From a checkpoint of a small image super-resolution model: widths [64, 128, 192, 256], adamw at rate 0.0023.
Rows from block 11, named by matrix and row number. Each number is 500 + 25 x the weight over its row's rms, rounded and kept within 0 to 999. All counts start at 0. Numbers have three digits each. After the name is the row's rms in percent of the matrix's.
# conv: 3x3 conv (model.decb.0.0.conv.weight, 192x384x3x3), inputs 322-344, a 3x3 kernel for each
conv.90 066:498445470468346369500472455500500500500500500500500500500500500500500500500500500500500500500500500500500500499499499500500500500500500500499499500499498500499497498496498498498499500500500454415382451402355497467398462435452469446453490475474500500500500500500500500500500500500500500500500500500500500500500500500500500500500500500500500500500500499500500500500500500500500500500499500499498500500499500498498499500500500500500500500500500500500500500500500496492496498495497499499500499477488495403425500483483489408402469356348500468433500500500500500500500500500500500500500500500500500500499499499500499499500500500
conv.91 084:497467475490418417499473447500500500500500500500500500501500500500500500500500500500500500500500500500500500500500500500500500500500500500498493500497488500499495500500500500499499500500500447379351464387353497433390474459459477458457493482472500500500500500500500500500500500500500500500500500500500501500501501500501500500500500498500499497500500498500500500500500500500500500500500500500500500500500500499499498500499499500500499500500500500500500500500500499499499500500500500500500500498496500498491501500498477412367493427359500485400500500500500500500500500500502501501504502501503503501500500500500500500500500500
conv.92 070:480412428475386382498464439500500500500500500500500500501502501501501501500500500500500500500500500500500500500500500500500500500500500500500500500499498500499497500500500500500500499500500431383354444391367494434386447450473446446471459460486500500500500500500500500500500500500500500500500500500501501500501501500500500500500500500500500500500500499500500500500500500500500500499500500497499500497499500500500500499499500499499500500500500500500500500500500497498499498499500499500500499487497498444477500488490461372357482383344499479410500500500500500500500500500505505501500501500500501500499499499497498499497499500
conv.93 075:441418413415393378420403388500500500500500500500500500500500500500500500500500500500500500500500500500500500500500500498500500491498500500500500500500500500499499500500500499499499494491499453450440423418408422414402470480492432436473418421448500500500499500500496499500500500500500500500500500500500500500500500500500500500500500500500500500500500500500500500500500500500500500500500500489495500461487500500500500484498500448476499500500500500500500498498500500500500495498500470491499499497499479457480465446468435421413423408395434421411500500500499499500497497500500500500500500500500500500500500500496497500486495499
conv.94 097:466454454446436433444434433500500500500500500500500500500500500500500500500500500500500500500500500500500500491489497470469491458459486500500499499497495497491489498495497479473486461456473441430426437426420444433425444440456434431446432430443496494497475477491459462482500500500500500500500500500500500500500500500500500500500500500500500500500500499500500500500500500500500500500500500499500500495498500465453468439435447437433443499499499478484497456465492491486493455455472446447464492469461468446443467449448446427411449428413459442424499498499476480496455461491500500500500500500500499500500500500500500500498499500
conv.95 132:529567619500502586500508608500500500500500500500500500500500500500500500500500500500500500500500500500500500501501505500500503500500506501500501501500500503500501500501603500500580500500572516541681500512687502529692500500500499500500495500500500500535500500516500500514500500500500500500500500500500499499500499499500500499500500501500500500501500501500500500500500500500500500500500500492497500475491500503501501488491500484486500502501500484495500468483500502501501473484499467470498500500500496489499500499500501501521500499501503500504502501501492497500471487499500500499500498498500498495501500500496499500478491500
conv.96 086:485435465481442447488457486500500500500500500500500500500500500500500500500500500500500500500500500500500500500500500500500500500500500499497496499496494499493491500500500500500500500500500400348380417365364449385384498500500494499500490498500500500500500500500500500500500500500500500500500500500500500500500500500500500500500500499500500499500499497500500500500500500500500500500500500500500500500500500500500500500500500500500500500500500500500500500500500500500500500500500499500500499478487497455465499480469441357328461385319490443371500500500500500500500500500500500500500500500500500500500500500500500500500500500
conv.97 023:490433367498483422499494463500500500500500500500500500493490489495492491496495493499500500500500500500499500500500500500500500500500500483469461493474467490465458500499500499498500499499500492485475495489474498494482500500500500500500500500499500500500500500500500500500499498499499499499499499498495496487493497490497499496496493495494491493497497493500500500500500500500500500500500500500500500500500500500500500500500500500500500500500500500500500500500500500500500500500500500500500484458420492478454497490477497482418499495468500498486500500500500500500500500500476453468479432421474440443500500500500500500500500500
conv.98 086:452403410446402384468426395500500500500500500500500500500500500500500500500500500500500500500500500500500500500500500498500500489497500500499499498493498496483494500500500499499500490495499429398407427397345449417349485494500464481500457469499500500500498499500490495499500500500500500500500500500500500500500500500500500500500500500500500500500499499500500500500500500500500500500500500500500500497500500499500500488498500466485499500500500499500500495499500500500500493498500474492500493467494465430466480442460444406380455414374487453405500500500498500500491498500500500500500499500499499499500500500500500500499500500
conv.99 061:497479489487444424489458448500500500500500500500500500500500500500500500500500500500500500500500500500500500500500500500500500500500500499496488498490486499491490500500500500500500500500500422378328430388322462418333493496500482491500479492500500500500500500500500500500500500500500500500500500500500500500500500500500500500500500498500499498500499498500500500500500500500500500500500500500500500500500500500500500500500500499499500500500500500500500500500500500500500499500500497500500499490495495460481498479488467406375466404338488446391500500500500500500500500500499499500500499499500499500500500500500500500500500500
conv.100 074:431402317457448363478460427500500500500500500500500500494491492490486490488484489498496498496495498495492496500500500500500500500500500413403408408400404407401405490491496487491494488491495472472454485483466492490476500501500501501500501501500500500500499500500499499499495494497492491494490489493470468479465461470471465473446431440425420427425418429500500500500500500500500500500500500500500500500500500500500500500500500500500500500500500500500500500500500500500500500500500500500500440437431456443432489468444470469443488486458494493471500500500500500500500500500430427430426424427428426428500500500500500500500500500
conv.101 007:500496482500496483501500493501501501499499501499499500498497496499498497497499498499501501499500499501499501501500501500499499499499499499499497499500494498497494498498499499500499499500500498496488499497491499499495495496496494491492495490490500499501501499500499499499500499500500499499499500498498501499500501498499500499498498499499499499498500499501501500501499500499500500500498500498500498499499498499500500500499500501499499499499501500500500501500499499500499499500499500498500498495477497495480498499492499496476499495480500499494499501501500500499499501500483476489478458474480472482500499500499501501499499499
conv.102 012:498494490499497494500499498499500500500500500500501500492493492495494495494494494500500499500499500500500500499500500500499499500500500476470469476473474475474473499499499499500499499499499499499499500500499500500500499499500499499500500499499499500500500500500500500499499499499499499500500499500487494494490494497489496497495495495497496495497497497500499501500499499500500500500500500500501500500499500499500501500501499500500500500500500500500500501500500500500500501500500501499500482472464490483478495491487498493488499496492500498495500500500500500501500501501426409418427412426437423434500500499499500500501499500
conv.103 029:497464413494395287495415291500500500500500500500500500499500500500499500500500500500500500500500500500500500500500500500500500500500500500500499500500498500500497500500500500500500500500500491471322489461303488463314492495497489490496488488493500500500500500500500500500500500500500500500500500500499500500499500500499499500500500500500500500500500499500500500500500500500500500500500500500500500500500500500500500500500500500500500500500500500500500500500500500500500500500500500500500499494496498491494499494496496481380495475355497485394500500500500500500500500500500498499499498499498497496500500500500500500500500500
conv.104 013:495464338498479400498483421500499500499499499500499500499499499500500499500499500500501500500500500501500501499500500500499500501500499500500494500500495500500498500499500499500500500500499489459357492471389494475409486488492481475483480470478500500501500500500500500500500500500500500500500500500499499500500500500500500500500500500500500499500500500499499500500499500500500500499500500500500500501500500500501499500499500499500500500500500499499500500500499500500500500501501500500500500498495499499498500500499496468255499486358500492426500499501500500500500500500498498494499497493499497498499500500500500500500500500
conv.105 007:499490465501500493511502500501499500499500501499500499494495497495498496496497498499500500499499501499499500500500500499501501500499500494496494496497493492497489498499500498499499500499500498498498500500500501501501499499500500498500500500501501500501500501499499500499500500500500499500498498500493498500494499500495498500498499500498497499497496497500500501500499499499500500498501500499499499499500499500500500501499499501499500499501500500501500501501500499501501500499499500501499496492472494494476499497486499491445501499486508501499499499500501501501499500501478484480442459466451446458500499500501500499499501499
conv.106 147:595634667581612653603625654500501500500500500500500500501500500503501500504502500500500500500500500501501500500500500500500500500500500525503505540510510556525521500500500500500501500500500542541554547540539559548528502501500505502500510505500500500500500500500500500500500500500501500500502501500502501500505502500507505500502500500507501501525504502500500500500500500500500500500500500500500500500500500500500500500500500501500500500500500500500500500500500500500500500500500500500500566560559579566561596582572574563617587570612606586616500500500500500500500500500511508502522518505529523513500500500500500500500500500
conv.107 109:445407437425408392468423403500500500500500500500500500569576577544566571500502520505531542500505520499500500500501507500500501500500500546549546516528525433494500501504511500500501500500500500501501439407434468406373500500500500500500500500500500503509500501503500500500516553557502545555500500501570570566550558550500501501546555559515535541486500500500500500500500500500500500500500500500500500500500500500500500500500500500500500500500500500500500500500500500500500500500500500500500500516540445434459454442430413363390434399348495437378500500500500500500500500500577581581567579581497500519500500500500500500500500500
conv.109 017:500497500500465471500494491500500500500500500500500500543623666502514545499499503500501505499500503499500500500500500500501500500500499533537570504507514498500501500501503500500500500500500504501500500500498500499494499500499499499499498498499500500501500500501500500500502510510500502503500500500533562660502506534499500502506515526500502503492499500500500500500501500500500500500500500499497499499498498499500499500498492500496487500500500499499499499498497499500498497497495494494491500500504467342475479347327500499500500492487501498495500500500500500498500498497637734815501522667484499503499499500500499499499498498
conv.110 074:413412381423419384433424380500500500500500500500500500500500500500500500500500500500500500500500500500500500500499497500499497500499496442404368456415377471427385473434389461405357425389344480451391489464397493470398500500500500500500500500500494474423493479434497490456500500500500500500500500500500500500500500500500500500480427381476420376482423376500500500500500500500500500501501500501501500501501500500501500503503501504503500500501501502505502503502501501502501505507504511513505500500500501500500503500500484478438491483437496488432501501500504505502502504501500500500500500500500500500500501500501501500500501501
conv.111 014:500500500500500500501500500501500500500500501500500500499499500500500500500500499500500500500500500500500500499499499500499498500500499500499495500499498500500499500500500500499499500499499500499495500499495501500499484476477488481479494488484499499498499498497499499497500500500500500500500500500500500500500500500500500500497496495499498495500499497500500500500500500501500500500500500500500500500500500490448443488415416492463424498497494497493494496493494489481487490476486491476482500496494500489476500499494500499498500499498503500500499495498496491495496491494500500500500499500499500499499498499500499499500500499
conv.112 008:506503503500500500500500500500500500500499501499500500494495495497498498496497497500500499499499500499500499501500499499499500497498501501501502501502501499501501501502501500500501500500501509517533500500503499500501481488494381423485214316453500499500499501500500499499500499500499501500500499499493496496494497498494496498500501501502502500500502500500500499501500501499500500501500499500499500496498500500499500492497500488494499499500501499499500494496500499501500471485498424469493497496498484476493477460489502502508499499500498498500500501500498499499495499500447448414417372382442456472500500501501500501499500501
conv.113 017:501500501498494500494487499500500500500500500500500500494496497496497497493496497500500500500500500500500500500500500499500500499500500501504503500500500500500500500500500500500500500500500509537627499500502491498500493498500335393493222256445500500499500499500500499500500499500499499500500500499495498498493498499495498499500502501501502501500500500500500500500500500500500500500500500485497500437490500500500500499499500493496499500500500499500500495499500500500500494498500471492499499500500461452488412364467500500508494493500489485498501500500500499500496499500486487489449454478438436466501500500493497500469492500
conv.114 013:500500501498497500496493499499500500499500500499500500497497496497498499498498498501500500500501500501499501500501500500500499499500500500500501500501501500500501500500500500500500500500500501506524499500501493497500492493499331381490175233443499500500499500500500499499500499500499499500500499499498499500497499500496499499500501501500501501500501501500500500500500500499500500500499501485496500441477500501501501497499500487494499500500500500499500499499500500500500495498500481494500498499499468456489447415478500500502494494500491490499500500500500500500498499500486484486477474470490477465499500499494497500479485499
conv.117 344:580558527587565555631623584500500500500500500500500500500500500503500500509502500500500500501500500508500500523502500538506500553532508536514526540520528554540549527528519540540520557561543551528504600561533645613564518511501532520505540539522522509508534519513550545538500500500501500500503501500501500500505501500511505501504500503518502503549524526500500499500500500500500500527518501500500500496498500523507500503501500500500500513505500496499500485493500514508501496499500497493500526518500530507503574549516576547511615571557636649585513505500498500500487493500509504500515509503556523505509503500500500500495498500
conv.118 008:503501501500500500500500500500500501500500499499500499493493495495495495496496496499501500500499500499500500499500501500499500500500499500501501500501502499501500501502500500500500500500500504507510500500502499500500472484494346434481187273447501500501501499500498500499501501501500500500499500499496499499496498497492495496500500500500500499501499500501500500499500500501500500499499501499499500495497499501501500496499500472490500501500501500499500493499500499499500490494500438463498498497500486482493481467490501500502499499500498498500501499500499499499494498499494495492471445439441449460500499500499500501498498500
conv.119 021:521500500500433487500487496500500500500500500500500500517547552505521527500501502501503506500500501500500500501500500501500500500500500507512514501501502500500500501502502500500500499500500676502500500499491500496482500500499499499499498497498500501501500500500500500500501503502500502501500500500528563563510530529500503503501504507500500501499500500500500500500500500500500500500500500500498500500499500500500499500500499499498498500500500500499500499499499500500500499499499498498498556506504499486498498465480725500500500479483500493491500500500500499500499499499609660680514551594500502512500500500500499500500499499
conv.120 094:492455445490451423499492454500500500500500500500500500500502505499500500495493490500500500500500500499499498500500500499499500499498499500500500469446427455423407500500500494495500470450488382341456376329402411348414500500500500500500500500500500500500499499500499498499500500500500500500500500500500503506499500500492489486500500501493483489466440441500500500500500500500500500500500500500500500500500500500500500500500500500500500500500500500500500500500500500500500500500500500500500496484455492467432499483435423360335430366323496412321500500500500500500500500500500505513490489489472463457500500500500500500500500500
conv.121 135:410390364428399361443407359500500500500500500500500500498496495498494493500499498500500500500500500500500500500500500500500500500500500500488471499470453498457454500500500500500500500500500386373361382368360381370371500500499500499499500500499500500500500500500500500500500500500500499500500499499497494498495493497498496499500498498499495494499489490500500500500500500500500500500500500500500500500500500500500500500500500500500500500500500500500500500500500500500500500500500500500500496485453498489452499492459402381342410383338418397353500500500500500500500500500498495494494481478496486482500500500500500500500500500
conv.122 192:425423434422416416432412410500500500500500500500500500499500500498499500497498500500500500499500500499499500499499500497498499497498499465454461458445449454444447462460480455452467454452460399387398399389397403397408500500500500500500500500500494497499489492498484489497500500500500500500500500500497498500494496499492494498481479492471466475466462469500500500500500500500500500500500500500500500500500500500500500500500500500500500500500500500500500500500500500500500500500500500500500486479474483475467486476466407402387409404386421407390500500500500500500500500500487494498483484488483483486500500500500500500500500500
conv.123 173:445428406461445413466454419500500500500500500500500500500499499500499499500499499500500499500500499500500499499499499499499499500499499471489463471482452472486453475461444476461446493477470386374358403393377401392378500500500500500500500500500498498499500498498500499498500500500500500500500500500497493488497491489497494494485497478482494473478493467500500500500500500500500500500500500500500500500500500500500500500500500500500500500500500500500500500500500500500500500500500500500500498489464499489460499493465425399368429402363441419380500500500500500500500500500493487476494484474497488481500500500500500500500500500
conv.124 112:466404377469409360492429367500500500500500500500500500498498499496497499495496498500500500500500500500500500500500500500500500500500500487476484485473473471457462498499500499500500498499500384360403396372423411392439500500500500500500500500500500500500500500500500500500500500500500500500500500500498500500497499500495499500499499499498497498497497498500500500500500500500500500500500500500500500500500500500500500500500500500500500500500500500500500500500500500500500500500500500500500490480466486472454493478459411382339403379332435395354500500500500500500500500500492492497490490496485488496500500500500500500500500500
conv.125 050:422391272474404246495444254500500500500500500500500500500500500500500500500499499500500500500500500500500500500500500500500500500500500500500500500500498500500497500500500500500500500500500432398374452414388472417374491489491492494493498491483500500500500500500500500500500500500500500500500500500500500500500500500500500500500500500500500500500499498500500500500500500500500500500500500500500500500500500500500500500500500500500500500500500500500500500500500500500500500500500500500500499498491500499484500500491489468315498474280500497314500500500500500500500500500500500500499497498499499494500500500500500500500500500
conv.126 057:665712791582616678591626686500500500500500500500500500521529518509510505502502500500500500500500500500500500500500500500500500500500500501503508513511506554518503500500501500500500500500500546513592506501506515502506500500500495495500486488498500500500500500500500500500502504503502501501501501500501500500500500500500500500500500503500501501502505502500500500500500500500500500500500500498500500481499500500500500500500500499499500500500500500500500500500500500500500499500500499499500531520509502500500502500500531511511505502501511506504500500500500500500500500500504503504519508516509505507500500500495494499490493499
conv.127 096:440434483402389470426400486500500500500500500500500500500500500500500500500500500500500500500500500500500500500500500500500500500500500498455440499488462500498496495486499491495499496499500412371399426398436445428472487477492480469490471464486500500500500500500500500500500500500500500500500500500500500500500500500500500500500498496500499497500500500500500500500500500500500500500500500500500500500500500500500500500500500500500500500500500500500500500500500500500500500500500500500500500500499500500500500500500422402378409384403443412451500500500500500500500500500500500500500500500500500500500500500500500500500500500
conv.128 038:502520544504517517505510505500500500500500500500500500500500500500500500500500500500500500500500500500500500500500500500500500500500500501500500501500500503500500500500501500500500500500500502501500512505500523506500500500500503501500509503500500500500500500500500500500500500500500500500500500500500500500500500500500500500501500500501500500503500500500500500500500500500500500500500500501500500502500500501501500513507500577531500500500500500501500508503500500501500504505500535516500564591542712679564775721580511515516580553510618567504500500500501501500514505500502502500504502500504502500500500500500500500502501500
conv.129 009:499499500487471499498490500500500500500499499500500499498498498498499500498499499499500499501500500499499500500499499500500499500500500496494489498498499498499500498498499499499500499500500496495495496497498498499500496489486494487479494486475499500500500500500500501500500499501500499499500500500498500499498499500497501500499497498499499499500500501501501499500499500499499500499500499499500499500500499501499500500499500499500500500499501500500499499501500500501500501499500499500500498498499484486498486489500491493498452447495491480499500500499500500500500500500488494498468487498457491500500500499501500500500500500
conv.130 068:460407390463399369495421371500500500500500500500500500501504506500500500498499499500500500500500500500500500500500500500500500500500500500500500500499499497497485500500500500500500500500500420439491366359418397344407500500500500500500500500500500500500500500500500500500500500501500500500500500500500501501500500500499500500500500500500500500499499499500500500500500500500500500500500500500500500500500500500500500500500500500500500500500500500500500500500500500500500500500500500500500497492486490469417495476414408326279428343264492385272500500500500500500500500500500501502499500500489496499500500500500500500500500500
conv.131 039:498458409499474375500497459500500500500500500500500500500503509499500500488489494500500501500500500499499499500500501500500500500499500500500505495498500432409429500500501499500500497497500469476500393334474455380483500500500500500500500500500500500500500500500499499500500500500500500500500500500500501503500500500489493498500501511498499500472473490500500500500500500500500500500500500500500500500500500500500500500500500500500500500500500500500500500500500500500500500500500500500500495490493485451396496474396477353280483359252500477322500500500500500500500500500501506522487494500432434453500500500500500500500500500
conv.132 136:385382394414400396433411390500500500500500500500500500500500500500500500500500500500500500500500500500500500500499499500500499500500499475453429471451430463446423476476448492485458494484456400392390443424397466438394499500499500500500500500500500499492500499489499498479500500500500500500500500500500500500500500500500500500497479443496472440486456428500500500500500500500500500500500500500500500500500500500500500500500500500500500500500500500500500500500500500500500500500500501500500500499499500500500500500500422410407476451423495469425500500500500500500500500500500500500500500500500500500500500500500500500500500500
conv.133 196:420392419434389414457404410500500500500500500500500500498497496498498497499499499500500500500500500500500500500500500500500500500500500494477457465446437461449442500500500500500500500500500373361360380370369388384382500500500500500500500500500500500500500500500500500500500500500500500500500500500497499499496499499498500500498491474496472458477441458500500500500500500500500500500500500500500500500500500500500500500500500500500500500500500500500500500500500500500500500500500500500500470450442476456445485462450379357353389367359403378368500500500500500500500500500495487486493487481495490488500500500500500500500500500
conv.134 048:479441499416385448491424477500500500500500500500500500568613623502543577498500500501504503500500500500500500500500500500500500500500500503527579500501517461386499500501502500500500499500500500501536391418499416409493500500500500500500500500500500500500500500500500500500507566584500508529499500500581597619502510585498500500502515555500501507480484500500500500500500500500500500500500500500500500500500500500500500500500500500500500500500500500500500500500500500500500500500500500500500499500527421377381431378365441323492379308383484363438500500500500500500500500500599635635502563605453491500500500500500500500500500500
conv.135 272:406406413403407411410407410500500500500500500500500500499499500499500500499499500500500500500500500500500500500500500500500500499500500443432429437428424440428424475474484469469484461470478401398391404404395413411401500500500500500500500500500499499500498499500497499500500500500500500500500500500499499500498499500497498499481480480470472470464459461500500500500500500500500500500500500500500500500500500500500500500500500500500500500500500500500500500500500500500500500500500500500500467461454462459455465460457400401397396401400410403403500500500500500500500500500492492494487489494487489494500500500500500500500500500
conv.136 035:500500500500501501501501500500501500500500500500500500500500499500500500500500500500500500500500500500500500500499498500500499500500499500500499501500499501500499500499499500500500500500499504501500510501500514502500500500500503501500506502500500500499500500500500500500500500500500500500500500500500500500500500500500500500501500499501500499501500499500500500500500500500500500500500500500500500500500500505513501581578508630610510500500500502502501512506500500501501505506501526517502502503501541528502587566504502501500524510501539514501500500500502502501513507501500500499500500499500500499500500500500501500501501500
conv.137 064:647649813512504665575540719501501500500500500500500500500500500500500500500500500500500500500500500500500500500500500500500500500500500500500500501500500505501500500500502500500501500500500589559600521514564546541584500500500500500500499499500500500500500500500500500500500500500500500500500500500500500500500500500500500500500500500500500500500500500500500500500500500500500500500500500499500500499500500500500500500500500500500500500500500500500500499500500500500500498499500495498500508501503500500500502500501584514596504500513557503573500500500500500500500500500500500500499499500500499500500500500500500500499500500
conv.138 011:500496500495419465500478480499500501499500501500500500505520532500501504497499501500501500500500500499500500501500500500500500499500500501504508500500501490493495500500501500500500497500500529513519499499500498497499500499500500500500501499500501500500501500500500500500501503507501501502500499500507513521500501504495500500501501502500500500496499500501500499499499499500500499500500500499500501500500500499501501500500501499500501499500500501500501500501500499501501499499499499500500501500505442401402450350179501496500497423375501489450500499501500500499500500499503538575496499501427472499499500500500501500500501500
conv.139 156:497452487476416391499442411500501501500500500500500500542546547533543543500508515519534541501510527500500500501502506500500500498497492517514513502502501484489486501505515500500501492493493500499499450396381461377332498491486498493488500498496501503508500500500498497493501508510500509515500500500545548549538542545500502517523523523504504503495499498500500500500500500500500500500500500500500500500500500500491450500497463500500481500500500500500500500500500500500500500500500500500500501502504495447467498459416485406420478391336500428353500500500500500500500500500554556555549553553500514533500500500500500500500500500
conv.140 103:419395383439421405440402380500500500500500500500500500500500500500500500500500500500500500500500500500500500500500500500500500500500500498470435496474439496476440492489495495492496495491496411376371426388377444392367499499499500500499500500500500500500500500500500500500500500500500500500500500500500500500500500500500500500500497485498490471497484462500500500500500500500500500500500500500500500500500500500500500500500500500500500500500500500500500500500500500500500500500500500500500500499496500500499501500500452398356486426377497449382500500500500500500500500500500499499500500500500500500500500500500500500500500500
conv.141 097:490433415497459418499480452500500500500500500500500500500500500500500500499500500500500500500500500500500500500500500500500500500500500491494490490495491490492487498498494498497494498499499409395377423415392439437420500500500500500500500500500500500500500500500500500500500500500500500500500500500500500500500500500499499500499499498498498496497497496500500500500500500500500500500500500500500500500500500500500500500500500500500500500500500500500500500500500500500500500500500500500500490479464490477466494484469385357325394368341429399380500500500500500500500500500494494497492492495491490493500500500500500500500500500
conv.142 011:509502505500500500505500503500500500500500500499500500497497496499499498499498499500500499499501501500499500501500500500501501500499500498499500499500499497499499499499500500500500500500500502502502500501502503504506499501500499500501499500501500500500501499499500501500500500500501500500500500499498499499499499499497498500499500500499499500499499499501501500501500500500499500500500501500499499501500500500499500499499499499501500500499501500500500501500501500499499501501499500499500499498497486485485496493493504500501500500500512500501499499500501499500500501501476471484445421476446427475501500501500499499499499500
conv.143 136:494454468485421431496436439500500500500500500500500500500500500500500500499499500500500500500500500500500500500500500500500500500500500499499496479484448459453428499499500496497499493496499389381430385370411397380420500500500500500500500500500500500500500500500499499500500500500500500500500500500500500500500500500498499500499500500496496497478469468500500500500500500500500500500500500500500500500500500500500500500500500500500500500500500500500500500500500500500500500500500500500500495484486482466459488468456421388379391365354410369361500500500500500500500500500499500500493495498487488493500500500500500500500500500
conv.144 068:502581714504567699504542635500500500500500500500500500500500500500500500500500500500500500500500500500500500500500500500500500500500500502502510504502514502501510500500500500500500500500500502503532514513555520518516500500500504503500506504500500500500500500500500500500500500500500500500500500500500500500500500500500500500501500504501500501501500501500500500500500500500500500500500500500500500502500500500500500500500500501501500500500500500500500500500500500500500502501500509502500572579614628620633632619623505527636529558623530545572500500500500500500500500500501501501501502501500501501500500500500500500501500500
conv.145 035:487418493473392463498449483500500500500500500500500500495496498497499500490496498500500500500500500499499500500500500500500500500500500476489470442467424398399389496498500497499500481490498448438484442427478478470487500500500500500500500500500500500500499500500499499500500500500499500500499499500491496498491497499481491497491496496469473486425431455500500500500500500500500500500500500500500500500500500500500500500500500500500500500500500500500500500500500500500500500500500500500500493469479488458466495479482486376394479377357498448421500500500500500500500500500468473490447451475443440464500500500500500500500500500
conv.146 200:497478494459441458461437462500500500500500500500500500500500500500500500500499499500500500500500500500500500499500500498499500498499499470454437453431426448425424478479490461469472470479488403384419408367390431367376497500500491499500487497500500500500498499499497498498500500500500500500500500500500500500500500500499499499499496487494482464484465456500500500500500500500500500500500500500500500500500500500500500499500500499500500500500500500500500500500500500500500499500500496500500499492497486469485496470487448418450444401416462421412500500500500500500500500500500500500497497496496494492500500500500500500500500500
conv.148 068:506549554516573588520571582500500500500500500500500500500500500500500500500500500500500500500500500500500500500500500500500500501501500501500500502500500503501501500500501500500501500500501504503508514511516526516514503502500508506501516512501500500500500500500500500500500500500500500500500500500500500500500500500500500500500500500500500500500500500500500500500500500500500500500500500500500500500500500500501500505519503520545506500500500500500500502501500500500500501502500509506501507507502555546512583574530549533537598580574606593577500500500500500500502501500500500500500500500500500500500500500500500500500500500
conv.149 012:499498500497490498500498499499500501500501500500500500508540575501503512500499501499501500500500500500500500499500500499500499500500499500500514500501502487498500500500500499500501499499500502507612500500504500500500500499500500501500500500500500500501500500500499499500500502505500501502500499500502504512499500504499500500501501503499500500497499500501501500500500500500500500499499501499500500501500500500500500499501500500500499500500500499500500500499500500500500500501500500500500500501525493488498495481483500500500500497498501500500499501500500500500499499499514543605499501525480498499500501501500499499500500500
conv.150 227:425386429442394406467431405500500500500500500500500500500501501500500500500500500500500500500500500500500500499500500496499500497499500499483489481447455481434430489490498461471491457460486402366407431368386463400375495499500484495500483490500499500500498499500499499500500500500500500500500500500501502503500500500500500500500499499498483480495459461500500500500500500500500500500500500500500500500500500500500500499500500499500500500500500499500500499500500500500500497500500493499500499477497497459476500476475437382403465412383488453382500500500500500500499500500504509511500500501500500500500500500500500500500500500
conv.151 094:400386391385380395415396400500500500500500500500500500498497497496496497498498499500500500500500500500500500500500500500500500500500500455432422436424415428424417499499499499499499499499500415410410429428429450449446500500500500500500500500500500500500500500500500500500500500500500500500500499500495498500492498500492497500492489477485483465467461461500500500500500500500500500500500500500500500500500500500500500500500500500500500500500500500500500500500500500500500500500500500500500476459446463457455480471469400394375383388386431406402500500500500500500500500500489481481463462472467468481500500500500500500500500500
conv.152 018:501512560502513592520547664500500500500500500500500500500500500500500500500500500500500500500500500500500500500500500500500500500500500500500500500500500500500501500500500500500500500500501500501505503504508519517516500500500500500500502501500500500500500500500500500500500500500500500500500500500500500500500500500500500500500500501500500500500500500500500500500500500500500500500500500500500500501500500500500500500501500501501500500500500500500500500500500500500500500500500501500500502501502509504506543523524500500504504502516541517534500500500500500500500500500500500500500500500500500500500500500500500500500500500
conv.153 011:497498501495493500499499500500499500499500500501500500504514529501500503498500499500501500500500501500501500499500500499500499500500499500500504498498501494498498499500501497499500493499500500501513499500501500500501500500500500500499500500500500501500500501500499499500500502502499500500499499499505507502500500501500500499500501502498500501496497499501500500500499499500500501500500500500500500500500500501500499500499501500499500500500500501501499500500500500500499500501500500500500499500506496488497497487489499498500498494499500500500499499500500500500500500500507536564499500502496499500500501500500500500500499500
conv.154 101:448429428448421411466426405500500500500500500500500500500500500500500500500500500500500500500500500500500500500500500500500500500500500497495493449434432425386375500500500499499500499499499439417415414384374427379358500500500500500500500500500500500500500500500500500500500500500500500500500500500500502500500500500500500500500499499489490464460456412500500500500500500500500500500500500500500500500500500500500500500500500500500500500500500500500500500500500500500500500500500500500500500498497498480458499482446437397388439385366473397362500500500500500500500500500500503505500500500499500500500500500500500500500500500
conv.155 148:493461341499496380500500405500500500500500500500500500499498498500499498500500499500500500500500500500500500500499500499495499499498500499465409500453393500459381497470468493471476493473481445392332481448378498479408480469476473469467489487479500500500499499500499498499500500500500500500500500500499497497500499498500500499500496479500494460500496471500499499500500500500500500500500500495497500486491500500500500495497499492494499500500500498499500486495500498499500476481498469474497499484402500496421500500437486445310500489369503500402500500500498499500491498500498492483500497492500499495500500500497497500491494500
conv.156 033:499448288500491411500496465500500500500500500500500500491476467494482474498496493500500500500500500500500500500500500500500500500500500497494480485487449476489439500500500500500500500500500489439323497485416499495471500500499500500500500500500500500500500500500500500500500499499500499499500499499485475495484484496493496499495498497490497487488479437500500500500500500500500500500500500500500500500500500500500500500500500500500500500500500500500500500500500500500500500500500500500500496444334499483397500493450499447228500493367500498461500500500500500500500500500492488474480477430482489465500500500500500500500500500
conv.157 142:496440463437377379483414382500500500500500500500500500519524524517520520509515517500500500500500501500500500500500500500500500498499500502500500500500500500500500500500500500500500499499500473443442458420392462412358474464495455447464461452456500500500500500500498499500501504508501503506500501502522516512525514508511504504502502501502500500500500500500500500500500500500500500500500500498500500493498500500500500497495499488475495500500500499500500494499500500500500493498500485493499501500500500498500499473480475412405446379361498425369500500500500500500496499500537538541537540545526532540500500500498499500490495500
conv.158 117:403401436406400413471444443500500500500500500500500500551564569523553563498500517521549559500516543498500500503518526500500502499500500532541546505520528490500500504518537500501508497500500500500500419383419459429421500500498500500499500500499503513525500502506499500500504527534500503515500500500555566571529555565498500519534549556503524537495500501500500500500500500500500500500500500500500500500500500500500500500500499500500499500500500500500500500500500500500500500500500500500500500521549446452479449451459375363331383378376457434423500500500500500500500500500560570575533558570482500508500500500500500500500500500
conv.159 030:456411487418353452489406481500500500500500500500500500500500500496498499494496497500500500500500500500500500500500500500500500500500500500500500499498499496490481500500500500500500500500500475489500425443498440464498500500500500500500500500500500500500500500500500500500500500500499499500498498498499500500491500500484497499500500500499499500496498499500500500500500500500500500500500500500500500500500500500500500500500500500500500500500500500500500500500500500500500500500500500500500468449470428395400452406401412348442364307383458360443500500500500500500500500500498498500493495498486487491500500500500500500500500500
conv.160 010:500495432501499489501500490500500499499500500500500501496485475496491480498494489499500499499499500499500500500500500500500500499499499500500500501500498501501500500500499500500500500500499500495413500499477500500490498498499494494498485490497499500501501500499500501501499499499499499499500498498494489494495492497497497499500501499500499499501501500500500500500500500499500500500501500500499500500500500499500500499499500500500499501500500500500500500501501500499500500500500500500501500496482500499496501499499505500416509500490513501497499501500501501499500501500499495487496493493498492482500501501499500500499499500